A small image captioner, trained from scratch.
Model: 20.7M parameters, 32-pixel images, encoder patch size [4, 4], decoder activation gelu_tanh.
Data: 101725 training examples, 4.5 epochs.
Rows from block 3 of the image encoder of a small image captioner, named by matrix and row number. Rows with one number belong to one neuron. Each number is 500 + 40 x the weight over its row's rms, rounded and kept within 0 to 999. All counts start at 0. Numbers have three digits each.
After each neuron's rows are labels from the 100 images, of 14976, where the neuron reaches its largest size: "strongest on" is what is common among them. Only what is clearly more common there than usual is listed. The data: photos with spoken descriptions (Open Images, Localized Narratives).
# gate: MLP gate (encoder.blocks.3.mlp.gate.weight, 320x160), inputs 0-159
# fc1: MLP up (encoder.blocks.3.mlp.fc1.weight, 320x160), inputs 0-159
# fc2: MLP down (encoder.blocks.3.mlp.fc2.weight, 160x320, transposed), outputs 0-159

gate.91:467456526462548532518456513505511498541503486519578508512449488513510511539515463464541574540502485459475554561519465532517443458489530527476520525518436474494497492527471503487538552511453547543479499383500492517515518558451417410502518441555408540475549486481542485410542507468506496516503538477501543473484492523462402525523559463453471523405527519444471594500471506462506476510440503521525495546490493509493509477465522509387479477546567451447524534583523585559521515474516433
fc1.91:535521505519425500457507465521472527474492540516460517467514409452488524505526524545458491476434553543562485440515519466529536523500439468580451497542490547521485502515541464514514515562577520484535538554398451486484483474544563577502492542472602439504507530477501582550474513501502519489540533494519416560501452533506616487524470513545563479521517451504506517477532502529524490490537517447465536404482449493459486533539466514553513521482443526520552525415457429462532500486480586
fc2.91:538449516485464491422388473454509514501461481447615461512596454558508512521524506525425513519503517480456503548440482466553498440509525518527516487536469514556515559528536472459446403524436534495549488531441473556445550451456550542563480481489500496515543462493448491505418424535539511362538534476456535518485513503536513528507491538539510440500522476510528493501527420499465503550526518551526523492474496441473486486446521526508485515437510456435511513466478498497585488497523463
strongest on: text has "food"

gate.273:492521500460484519487471519524571509542511521494446432499516476557476537466508536487470546513526459494508548538486537469505515511620458514475522536473499452514493501490504502506482598506479519446574502485470458468468506572499557527507460572474480520498574503489461482535508501524544549525560486546537516490448497536473514470539550457580526463500589552433406495414516512543459589526448443539500448479517507432496509460512486577530497511514403506500424481400591505460524494442464507
fc1.273:533510533452480475499434514527502472486503512478501413478509487550484523501480501495483579458499501539507463565475561496462513530562527530540561518502451493510567511481463463507453547567552506466505478462426478443531536566504510475536468511433444556507499475530504465440480459538532565532556453502476465474459528624460548534459532497588507469571517497550473500467547485582396492483449505512493496514505506428488515434520470542581464546558445503462457473445523511479550514396512478
fc2.273:533487532468507486481453556553497489602492521533510500510531532580439527564541533507544543475490523448464501480511484548497512527497475461422526533554539534453483540432514455574560517526516529499501498450521551519507472495474419508508499457458436478467453488520510517428483494567525563485527452530556465469498552608510518459504487524436517511560560503510474475437465539626494561494516430586489415524468464431478544504505450483502532428559460543474474442467479474510506512506504524
strongest on: text has "wearing"; text has "man"

gate.77:496495455467566534529494543469438508520494485465539483478505473461542479569545565504502510539438510525468516505491493445492445558599467454523504469529426458508496462463527547498451494478471515484469502492600521503507408563534427432477485507559474523452455476452478435552451411451503486526550558477419479488471482453528514512484550491568485439449517502538482521446495550475522487472501481454480432572511572481568511454488556539526450531406541495455499476534506426548507539521478475
fc1.77:484510407507547570527515519459461527485453539505577474494542482495553523493493506525506501504478523508512543502494513440477552508602483471568495557487446571522496452496476487471453538478487532501414472500504502521488477538538427486423474495502529529531452464473465491552448421516512463471518510564481497468550538426562511488478522486522501413401549507569432531460498582482505472493454490430481441553504525537531470476591501541555560570382497451514501520488487513492506550497552484
fc2.77:525435426489497558502545412483480469493525504540551437446518514523567435508522460483538373491572442513480538467506514518487522593474551518548433474439512450481433520541472436520537556525496493495506545513541502460503461493514574525510518494517569430494529451515415522465515538460427504488486531494510505515468485421506478523529449522495498510544556496462493507506499516461475537458507557515517531509488475568524405521489569493448440445450578499507434526460448507526469558453489541
strongest on: text has "wearing"; text has "man"

gate.123:529464439560503557514582440486482490500502452488446494593526509530495485515523449449496479458530451549508478488479471565447489580453507475513455542495518496445556506516501458468577578526496561466515569537520522504524468508489541518492449505493376545481420493475489524541530442566439492465515511452521489497548511457601398500482477468473479511443499419499470549573492487483503492506577483459520525488462549495523568582494558504500497477483475488495468452516524456570564521482455491
fc1.123:549470395582528440506486483503483476471509468507394467573535531511479545515532504436461511498536521488521473531493491511453489514461527505471469516452532581502522475507483430477493557512517484445460540521484520451541526553472539453545449454513408465514476488603471482553523437529401479457497510464573537520526552513539488520541412454462448471431487469470500555483434507417500482495513454470526515439492499521544505592501478481508512483444547484483471424486513542571531563494491502
fc2.123:575484505520476517515543450489518470467495539468511510544473590517449491531527502583452479542415488531516476517488478469506512568548522453487535544482479484528493550464596430540548483520507529533549556470543529459455428420508523551470476467469463544509475497476492512576476471468431517515545574473489538542468606507495498514545443485547501506476549430481504512478493500535511507495511434510517611553425524551577502525428491480530507543461519434507450502518488520551607479478464520
strongest on: text has "black"; text has "white"

gate.130:459528480503510484474477531535420513549533488456475528494440546453570489489511513573474519440397552485488558518577412585446524462510554531494585516488470506487466437581505487448499522502478505536484535531493460480430507502487476533425560512470525512562525431457459482554536563521508464507572459497522468478479472445517552484472504572465512509419438512548522546490498533514561450454474541440580476446528487475487495485545572503499500539532482538484502479559546495449569533523480498
fc1.130:500457467453462504562556427489567491451523509517518477539528454521489494513534481483521496533503462517503445452423591480510485475501473520529401488516526534484524557458484551527455437483526477487521472492518516586632518501516530474483481494520511532438476562467534475476466458517478546466423532486532541549491470554529479526514502422584520538539554457385509420557547488557485536508515499564450572490528491529544513524440430467483488516411532465535503477481443536492457473520494486
fc2.130:454529491474455503554521519492497605515493465561566522565495542531499523552517514484472477540494522546485489471563552466508494508492456477496480535426428479475449485489530568496451507521532483555485478519488490477569523503567490536441474534519438559553559522479537519533550448566519560461469514569521531471538534539522453506581471408496561573495525503520540482493554451434444598477518543478446452490477487442442498476459407494445490504441517484493498520530546521495547433443542540
strongest on: text has "building"

gate.44:531485527557490502482565506454517467475572514495525550550549474502465468509577483503572442451483503565477484519533481421488500566527565487509483464542477425487481537486483495517466537474462636522574494509490449464490529526587469520438532492425458445487523540451556473471479456466445494485516480426487496479483503562505546457511437443503448453491504521529550463514542585492494422549555523507537451543462516505590422540486479527473437488547499516501469478543537477506516505535494427
fc1.44:499490532496434510510513474480488464468508500501480517550428450528508449532559480512482470513492570444512527490547540467440494561557529560500540488488497466513467550472533547423476556517466552536525471562511490451502447542494496451497533449507391476533465515509559505544518476543518547472474536518390498534558463535506531426500473450450445565553464488520530514534492583473432408462461540495575519535518536512598491461491492464430518468550515527540478449543527421505572508458476493
fc2.44:459512566561503512617484531462514503556527497490500559486540503544510508518535491462550483477530471495480472486439481513512484511455493501481465498456496458488491511455494504483470460508544528437475513544476425531447529441519534453557490521446478548443587603468525463486420507472458475563461422545478467489561617538524545440490577474506484536511485492420466505541459509482473426501592551522438512543488495509524460475500545518501468489508541508426577520487588470498504493571462516
strongest on: text has "food"; text has "plate"; text has "table"

gate.148:501428457575475480491523511534454506527428502547492513498576505489522514561481515541534556525501495461483439492489458405472492575528550466550487493469531515520450521432515478527438533501432561432487502520473523460484511555483523448518534538454423503529480488467494556446506504505468645470518520533426485447474534479538472521516469489462471413456470510484504524468513455546471507449568482544532451501483481552537478534514597423511392466494458512533475501579532521476548530513496489
fc1.148:483513495479497532502473517504472483486508491433496559463470510507539483469528504490514458464497478566581521523532548554516493498481520510460500431536488534516502495554532506465518423401574423527535496529434462604489470444508405507446489487543568503455508518462442461473494513453473469557403527479601524497498483481491490440483529512491467568575442542502460510519511508486545478509469549533453469502506503454517434507543418492500608564501521511464416478479526499512461483416446558
fc2.148:540507521455465497486457511575471438481523482448451498522552456512496416515521526553512485467539463497526477547592483458447543483489549434512503499488518475522484545527498486533417439457479516538454554586463484529538559625524549453550480468503561501474568530520465510483517469494481478508502445512446470486511430496518522553491499483496453490511501411578552449573500441453507523511505527458422447495497455521434429525534518454491503521498592531537545525501434480483505554573465500
strongest on: text has "black"; text has "white"

gate.287:463518546596511503418545475465488512484479516518424521535486543565453520474522437459552532499545512555462544469521440478552584569476490546520513592476555539463523507495561420507521502494500535501499552409508500432450502522487500488509471507451465545442478493480477502444485433548539461455473490464502479442540554474506491515465516540474469516501440480468503512470584557445544517414480510562471590541493556531516560549537526429471526435472491541506531519512514523516514503422438493
fc1.287:458483521442539516502440415418518489494511530523514529431498487539512498482532470502520509494577489487513496486524536506599527460516512575454558476532541477495526535467467539587520512398537468467424547479549539496530528519560487448398429455505573509482500551512508454543532551446562451475480500443461467495445426417441539476502577519530461498567521479519535465540426449533493478507521500546436485517513526541511484514500459576474521522516539489554531551547455529482511490474470515
fc2.287:516535512430504521484539577540507524512457453488518396493476478482585462443527505529473524480523510511476435546594430497497494484513516437504482453418489473595523512470517526573516557499466540551556521491492448489563474491499510437418536516477465547493544512485516547389522474448518536452459469490517483471487440497557501467511499569483505496567481503514568557465498541548548519481498519458504448474534452557470558501532440451460458534445500476491514455542469494524439505587549552
strongest on: text has "black"; text has "white"

gate.156:502480514499469519537469435530444442542541484449521550513406516478561482454533497565451529455557500493555520436491470448517497506468527517545604521548575459485502489498495475474493485519556514497476515492475442429476495475461409563507502510542449492454528552541467512532440502528502410443508492376489485521561498485459544406461475540531472441553549458513479481551494538492543510508515457504484538500530517465486488508493486572529582552536448533480489496525460460552497501435407468
fc1.156:400458530449488514516429451468417475518518500507522564450467477452484500488496493522480399521509554517576554482510462497464510502542533482568568500522487473559462530447561432507488490526532479554555450492506471447497534515500426550468555522562523512511551527617506467549534507430467486550566556551517445518541474473485514550505436481457499530535527538457529572502438472476525496573453512479517506547550534481547424490517438491481540518529467537531476556542457471539500522509450478
fc2.156:463547448537479508469535488542532425536437518444473512465489519559478467587515474523558449461465497494464456463442473492521470488501464562562536538511541522516518506521511439537504493506444568467553546498466545499535602547463442531535506484477408455518489447488500585551558519517521451546551506406560459529454523417491505451483540590430495492571521445468503524512519520572509460434491518491466461480485501485550521469518493474505515503429484529539434450566494437464481493485497517
strongest on: text has "building"

gate.192:450420487463520523533531490465525439462482517484546581513511538474625457462528475492478499521502544428538491487517480461561541475498489507478506482521527521531529389533510484539524564493450546497421546490439449491529519424429487508516523561513542494513528533464551557533535485486482472547524516530556564499484496474577524553372478537484482510562419512509529495490518520506543491539504489528517532442476483442448438512523523486496525544475487539414550513454574582505530533454454500
fc1.192:445448495471489547471503474473509500509510554490412536439477532544580470461472415534494504486515555487561492529481463520478556499552471509550524492468567462497467413581432502519496547532505469497462481485434434536479483482447473442525520515488501497484557509483536594592511503450441534490535495516559444517474481481582536505347480479523495449554468483526516508565532488502595487489508507498481529439476532451492442526518492512510465512503541547419510526432524520492497558500443482
fc2.192:498472485463541571546570508519558497534503451503569501406443527565471464476465414519563510447448538484520475493505460443486567555504404501522498443516421531447480466454511430501470508501480467451431487420468534471524470475467495499522500445555501492568494556538487510537456471512496483483493436470532503523499526432511495475480519538545572444510509527463496554486471547504477503538530442537551472473519467529533386466465530536545507500619497530488522520493522539570557492519441519
strongest on: text has "building"

gate.272:485502506527510487512526482587463509515486542539488455491519500431499473483508535414519534535460513530565492540534487543449500491475474539510597462565505431479525509469484481548563448528476512437595464453536461541496503521579499540523497547468514480537387480517443568465526502513504529412502540516503490483547490520570508515460461501529505525548493454579524518467567488466492475468466473476544518450544461512473505563503414566483506442499596394461491475484499548408466487542491467
fc1.272:572496511552514492522491552454425433402438446458500478438476448528605507503448507562515467430606487553489436490459515482540467496521506500422421518511452546511509556528576519516474542479565514533447490568477527464533474507511482481481457482473503515531541407507538445469483442498517526547475489536507462495560520489523503509507479493535519485509501510364470460564514512525531504545409484492467447490506459574491506470512491450447502488503480513488492456508480486522582434525496503
fc2.272:530440504443495497462541496527493511526507463571533498518506586465568442481434570530523479521516521600493475519542495509480513462507523474509496569521507472495516532510553560485596514478485477460475454506508520530588538534493474452528549470495491563550488523483494450465487565470465488554516464487496577464498492528499461437519473484525533524439464517523525500520387444447484503539465447500551497534491472522504501455399442497479433512511463477578478443425480521538481440380423525
strongest on: text has "black"

gate.212:510506545404444463465560525488528459513465483451497525496626514527534519503533543507512464484494484493437444529483511584563543515503469481529534482552518523504496446482473428479482507437467499497508538466463441492505494447483473528562505463467442542476491486464460543494512493493562541496505468486497470500509582584472573475503490610491517476519575558585469485384458522543527492499492482525495556515378434539544450493516502490521450519442457463487447507492451515527530438529464500
fc1.212:468565502443515486469500580507458433479484519552438519458557493534512400539481470506501466490469489492466514490473504491533560511479535536498487455377502574564409570427461519577496524523460572506511485487516462539489477567579479469476465500506479547441541522549501510430488487526534534529499491472488478523455459518483506502391561537504439456523508517579393480559516539508529498496518471492582514549517482454431466463436478492515499534450504501513497505523564488458478506476546469
fc2.212:493538522511509447522445502532516515517470550443443481519521511476569552560477486534556541509563453450541541508524450534536524508535461481565475535585487515574531503494561464517501511490546478425466470583515483518528518523517526509528469543482494504496526487527422393552512473496517520560516403476457510518530465579546531494391493475527522515493542562413524450491478514533490539534520519547553507418489518507605454514570464464473468504456467496497492540472489594550518482492480569
strongest on: text has "wearing"