A small image captioner, trained from scratch.
Model: 20.7M parameters, encoder arch vit, encoder norm layernorm_no_bias, encoder activation geglu, encoder patch size [4, 4], encoder layers 12, encoder width 160, decoder width 384, decoder layers 8, decoder norm layernorm_no_bias, decoder activation gelu_tanh.
Training: 9600 steps, batches of 48.
Data: 101725 training examples, 4.5 epochs.
Rows from block 6 of the image encoder of a small image captioner, named by matrix and row number. Rows with one number belong to one neuron. Each number is 500 + 40 x the weight over its row's rms, rounded and kept within 0 to 999. All counts start at 0. Numbers have three digits each.
After each neuron's rows are labels from the 100 images, of 14976, where the neuron reaches its largest size: "colour at peak" is the nearest of a few named colours to the mean colour under the peak. Only what is clearly more common there than usual is listed. The data: photos with spoken descriptions (Open Images, Localized Narratives).
# gate: MLP gate (encoder.blocks.6.mlp.gate.weight, 320x160), inputs 80-159
# fc1: MLP up (encoder.blocks.6.mlp.fc1.weight, 320x160), inputs 80-159
# fc2: MLP down (encoder.blocks.6.mlp.fc2.weight, 160x320, transposed), outputs 80-159

gate.164:447528471609562465469545458465480492461515462472487527507452489577517494539492513553511538513544512548563606518426513520476513489549539499482530487552520524439455493450502485495543547435469473533437620519460496488495526440435471420477430423
fc1.164:471484526374535465520499456484485429438475508502470478579514544442551490493496555524534483518478618477510457471510488518478531466486535470460521472482474460464593540473470444481505463417473459508497507519499503513499498510470501541452524541
fc2.164:494526500524485521548459585525529499481466520469473562465476461462503489504490415542435504542529488505562473566493478533478514590455439485518447549456519484479577522454491487577504469517513474489520456489457450447504497473582498490473517543
colour at peak: white; pink

gate.102:455453518466419493532469485410468510471485512487599477493451507454515475481514528471541477488544554463476499530521512498458505440579465440496502548491532554481425468457483524519479596453487504455561463529457487512533533459507553559435467512
fc1.102:530420507421492492506489544472443526492524497553520579437522638529470531447535500532528469556528517470527548553522483508509480412490475481518523462523477590535544569485529544519427525509392551529441516442481490579522505445537524478498501451
fc2.102:542464464531558521516486428539506426497545448568478464479558510539519420499487486532511514486501495501490460530527482418522485452472518507483537520547552492603536526524495500506601553485463494468555542551488511443527481529567535429507546528
colour at peak: grey; pink

gate.150:575456512473448531514438479508456441484502472570520522433518474511521488400449459497466547492510582450539588598489463417594567513519507433552537522473453573518406456491487482511458454470491465479513467480497460513531522529524533531509514472
fc1.150:492487469574533525496450455526464530458523509531581518545500549416476428528514530522529527495504585433445484513450528434552490490433452498504505555542455491509469452509566456489510426476512576496462545564529517487482523547566525520500499479
fc2.150:545419502544430475540479511474526517474465480599509549480540436525511416522500461489491509525408558503475546527457531500484511484472556507570468511525536502477507440543521493539552445517523430474485519486517464465504504453531447535481488513
colour at peak: cyan; green

gate.99:516488497469516464563550597599473416434455521555453545547507514461465515481573518525500502519500467451543503485559475543490467488458493444528563499498497528496476435470536539526536522463469527508525512547548512450505489512483509462503491426
fc1.99:515526513584494468481533494540480486499526540465483503497558491590500455568454481504507476492499579553531476574493506530432474453491497522506530551539478482530464459491488461419486513501563507430465559577569529455462454492463480413495488530
fc2.99:551543460434475457580519528478531469469433561523535480521524537548543488500531565584527495567458508447467546460506440455507499503525477563536436508563485491527507491459506528456565449523509522535511522500495520528440437491546528495488534553
colour at peak: black

gate.216:489514555498460514420549491497521482526475426537528486517514431528445480511449501489528470499535556569450460543486471530479500572431596519493486410489458580475517552498506466446524454496555487516547455526507530412498516480479483474507475507
fc1.216:503490498566560459569514508504523470513458572441571447508458495504495526488546542504514504570464443493586502462546492466424520439567453505512491472539521499511510428491535500523478497441526497502479563453498459504510462567509530556589499514
fc2.216:539465519510538534560511412593456493538533517493496472524423400512450546460490544502425498504514477495494461569536447514537529496531485454434521487536456440429503505531556453506473495500501513474442553434440512502519460563551536493471455529
colour at peak: grey

gate.61:428505513459501502506548475482447485496520450549484450489506504506485488486521494397515525521421439488495495445499497526546543537504459426534485601532507507475529445507542477539478504425519507471502529458460442542559516446559542494580466523
fc1.61:513534481519482505548446522475465489515448511521530563489551440476493548525545486557461475502548545465557445547486498447488495484528534620492492374509477496557474508489564494459488543520440560474464507497457540534492523496562477503488482515
fc2.61:467471529544428508524490510502511473501481562480526517517530535477423518526547500537509496493522495515441480483502433444536546441519475607463456480471562499509520521444522501450475476494468452533533541468456501496469507503564455507507450475
colour at peak: black

gate.146:551438512447486525510535544528529487513451499418584519465492529491454449553479489576585551515511481459463476551530517526487500552481507502531560505551587471501489512413509568556560471451520465554578460572442516478397491560546527574533535521
fc1.146:539540554493498576526438543461446477438467497500497469449479492474511529437526460513478539450482508449480555452526469504505451473552503546476483444517449502540498462542451539447484584499511499507510541575509519553489543494530514573512590455
fc2.146:531433439524507420454489485450469430534497481465511458577498489484482406459488501511471460491480497540562557563485425501464513454536509497566562517541479504554435453502421451432510523498493539464474474475460514514506535510510488464474452547
colour at peak: white

gate.159:516556503506528463473510495497498472497498499486535470488481463477524457484524506525594477560517475531521491500548517505501460402418564450449508554508464459496458499471464463448462513498426558561476476399556435519477549487484433500516545503
fc1.159:457598473435468486537471435499495472580597521525510476476506480539479459491425486535498481475506499534466401449493560456464495432521454516488532437488427561521529495468573524537487482476583573544554476453492496527501501425519448475488494566
fc2.159:475459553521530435542434461502528427505444606477456457455483518510527558500509515502467592485541493545438496470567493472470431507536489487526546450481480569506415497530495473485533476551569471505473517493433568471539484517513454564447478511
colour at peak: black

gate.107:557479484435564488475521531451539484506502476410451498487526464490500448492472525485442481475529472485479589476557493567511495524483468458459513463526509517522550563559605499514494566511409472486524473459573473494499447528493485473518503544
fc1.107:483426545590523450456509517471485512506562473538515490505518504480485536500488524515509492511506591513530422431478493518474497518536538499543505464541540504485504408472456558484453510570486526490547529582503539444551472543497517583425526461
fc2.107:585515462551525428501520510513510467463540469478471552479429562421521550544534468463540567561514508487519527474502555518485512441463464530527497522499463463437477460463484520475557506443462480522535498419475543594521519470512443491529448552
colour at peak: grey

gate.181:483493426536460474505508522467527526434516508509433407426524522559530488492487513541452554518498448450552532421412502506462460460533507446590546508536494522574419513418436493466516537463524502499462440477477519581491489512564546481550481489
fc1.181:475601508463497446527476525549529558462445534544553521470496520468542501439450570554489500472532517560488557518519522508422479486460496501411488482441534505525595493442545423493527514475496501466486499492507481545483450577543559477494479462
fc2.181:486446488460500473493501501520443519535544495490512583513538530509507493500627588508507425502483495522522592528475503424565512492483530549509460453552455535511541557494433494536518448440517471431514498551533503494499509505531438491565525477
colour at peak: black

gate.192:522445518509478506461511492440549494562457475583502450505417499519457508495467502425502536504561556457501523485500494516487489471485486530440508536527487531483527430455498503557474562463587444515532476489602479563549514458446515422577522500
fc1.192:503471512476500533537579517584420546438471564586482463512549436481502480523554446488547487496562490505455453430533522542482439477531453488573503538551529498532467449538521474493471499539485526513535469502489539481516564546452502535500570503
fc2.192:474454526432495514478522521452474411437472486581438515473517503493544482565383401506430404473467448435483533448396575475505489523578588472469498515500451420535547521513492510528477470522490458535451472463513524559511479508433499472449518453
colour at peak: white

gate.97:518504489538572475503491485521492522477433441473468528451478500526444510463541547489481464604546531511501474515551486558470533476518574411545494469490555532494483447503486477510522545497452563481536492419523446523529509483482512518431580468
fc1.97:559482544488487408444478496536486433549507509485535468508542535508435467487466521546504460447450525478537584493492424512509529532528459487512471491450546474522424447480455494529566537524570487488466510478548509478472584472529505522479516592
fc2.97:468526500516492463558488426488480493425509517514493483484455533519553537517464532482505427577581504541498539446473511542449450507484502448497522559465584565512479488420473466518430477481493443524511423460511557524491538487552432531541479517
colour at peak: cyan

gate.141:453508422510508454503508501406540519521501546437471436514612508518440457549503505497545445521496492509543557500499541521532508566506477480504523569524568621491464517492507507477533500472516487536490510548514519477463460550520453504523522478
fc1.141:539473529465412489502513553596514473472477505563490510549399531517520487482398494507430516513497463466479461461500420517496475526456501470444492503495531469482513479544515492504459539514497481560510519499480489517553508479518534487521537487
fc2.141:517497473442526526602448448508413490467522491478441464502589531467513557503511469492491515478468414492514403515538471444547466486546529487502509488561464487507514509445562493506499489490524516537484469504510511482468505503505551544422500461
colour at peak: white

gate.178:464508471449484523473562560468560493505518508517398467522515511474508537560493493452544495484528499465456545468501593498554525546509507502466507502570548447501476516576522451475575466508451541516438525537458503458437516451455589439533510468
fc1.178:493504534518438512467433515494456511517441528518520481490533510488480473509543500512380468566497515568487448476480527456424464453455487489480499471536502461495467521482510503478463510561508451439513451561570426512450478514514473414502516457
fc2.178:501495586465502465522480501487461503539542520560532456433413552454450485547471478518558452521566469541538544541444505512583416484530492497566604550460526510530522484496508465463484505461466520483528463584571487469469479480460460528533492474
colour at peak: grey

gate.63:500585483524519471555533534526466512490535454453478477562477510471405490525508467514528490504518499477508512540456545417509502511519500493425503401516525466513488457549459522506489496436504505525488492431511479538481481463467473546511529528
fc1.63:420457521450590506499506467435427458489526476470476448490394521490481513483552519501520592532440574507448582516447474570470496551519478495465560469504451491508454410437484543390493512537490515451541468500491489503509515490533518500504518497
fc2.63:564489479455476513500418433575554471438524502520478574436477463461494540528523505532520540455511498493403459467491578504507452441574526518476489508509510492532440514501480515595468468480495494456523482504437471484466547557560496472499463536
colour at peak: pink

gate.123:503494544494489466512504458489435435521525540495539557439482474480498488509564455495477532499513464436453478503424511542492484488502509514557511553526489520463483415528500468493501489486429468481536522497472615559446548475502498535479548433
fc1.123:468474420529504438480443422535540503493435503517501549460513458541480418481522515461550439483455451473475537394525518507468537459478410432481544442526535518475517466507535463482537464481557433459521532489531485519501480508440457511506499442
fc2.123:507526526484484515507537517542479495486492526425553475469497491486499564472549497497491515526490451519548485544472481473500519461489498503530576452507392457526530473460454520428475563423545528505490489511471507500566460538490479483556499433
colour at peak: cyan

gate.24:510519518476453488498479560454562521475453563541540482519552469519509443470536454490522483497487581499551483550504512511481503480534471419449529495460485464520580444526536517553532534548514505546504487496488579404459513435519476476541584579
fc1.24:538456491533486543496595476494486447457461518544486511401481507524485388534525455474514473565495465451559440488502577477483515469515547523551475464496504496426434522462511518563566534498551544561500560440469521438560522494436480459573536506
fc2.24:464441535491490494503512519530533397436450510474464559461496572492481402434541508575556541506509530461571448519529511511445503447522501493544570565505504494503467463446518469458428472473500461461519490535493487484532585449522468513565515554
colour at peak: cyan

gate.268:539477449497559437516511444465480462486464504528503502579510478531534540548478533567534461559472498478512445530453536588506515504548488483445500523483499494479491531525550490554468455509485469568414454510493489495556531448412514482512496483
fc1.268:553504526550491477471493543534512483468494564532536509513446465500587503501567441501543485495509563510568491443498527529462434544518475485439469408509474494500519508503486450482499431546524447510529472520499407523497519483455480502536455492
fc2.268:421495497510529543457585556521519538442484497580516583536523459510517444574488452557480518482515546556498528535535467492535549489480498451492499524521482473546477565504510540551551535497491479539491484448471481547504511480463472518580530450
colour at peak: grey

gate.207:503532415413524387506440511445487570518497499538461542574460442477499527459440436519508508444566544485524490497494444463452527461469535551513528553444538459522524536496446517520505492526544511517486458446543556512520519511412499576489516518
fc1.207:512516539565456467504558417422450494528502584502459514433493533495466531493550446476485517447532514481475496460546486573602454514468552565489494427541482530528518484536537543479526550529477523424447481488471534531541560478542521503471511501
fc2.207:506553478569466467480534495512533433520492498516505507476534496503415486455447513562499601459417521514589444547487510516554516455581433475542478544554488501506531557517492543596497481502544429467468538531554532462438456532519587507511480480
colour at peak: black

gate.38:449452509569527483462485481493508450442444501474490538533463510521472383513507516525463578534470463489472528482508456537479578553511477446536570553479479466511523543484521521487430524488538482519509554539474488474524490537480500511476585469
fc1.38:540500437531517461503532493532485442488460521524530524563459411502507463446526543532515478476445433522487527528557503503478495459446456469508497570484510516536457473454460514494550472510512407510566484516445545422573536540510513490485620480
fc2.38:552460519473506464592512446454508531521502514530456407440474593447518505544480457451523564472540445499554476499535495541475469546424489468500487441497549592479516502514509501458437493512484490481487486459541465446447520514528573421528421459
colour at peak: pink

gate.242:475441500555462519482394470461488512614508421449508533483390480494521446557572527495479462508434526466497521491508572465429477439553505538467475477431512527470474499539540500521496461479480511510525518498438523512489518485532510532523534483
fc1.242:466466501568497511557501505459549491493486497507498504528485528507526442479511452571579549453539510491540516569461512548432496503540501518422530533517573543564443526479554490535483511473504531510503532481497489533504510497502505468598516427
fc2.242:493538517394475482511486418492499458502564533474471477537547497477525515551528464463473459483502526470492460503496492475467468517541480536464476421469541487512532483470398500523500548454535506502507574470507477464427479516476508585526498528
colour at peak: cyan

gate.68:468459521485489495512535522474479522461456555407449507507449527486616457571512574465440493528533409530560486450505489509510462431429537533517495609495536564494524463438476452527453545505436468571502460511523575589530487512480459552482556483
fc1.68:539527420526483504474510473580505440508475511569521436502542506439410490474415505532527509499497554428524495585515461473484462472520465523477502406515515442517505521498492499545535535484484533573575475567481486437479510532589471458533485533
fc2.68:547571496464437494476539426525551498489496498502463480523479547473479421502508575483401464460417515533483474462471453586567457558542479482496444488553455471412462489505539529424517507464570456445506452519522510464445584463577482500509479544
colour at peak: black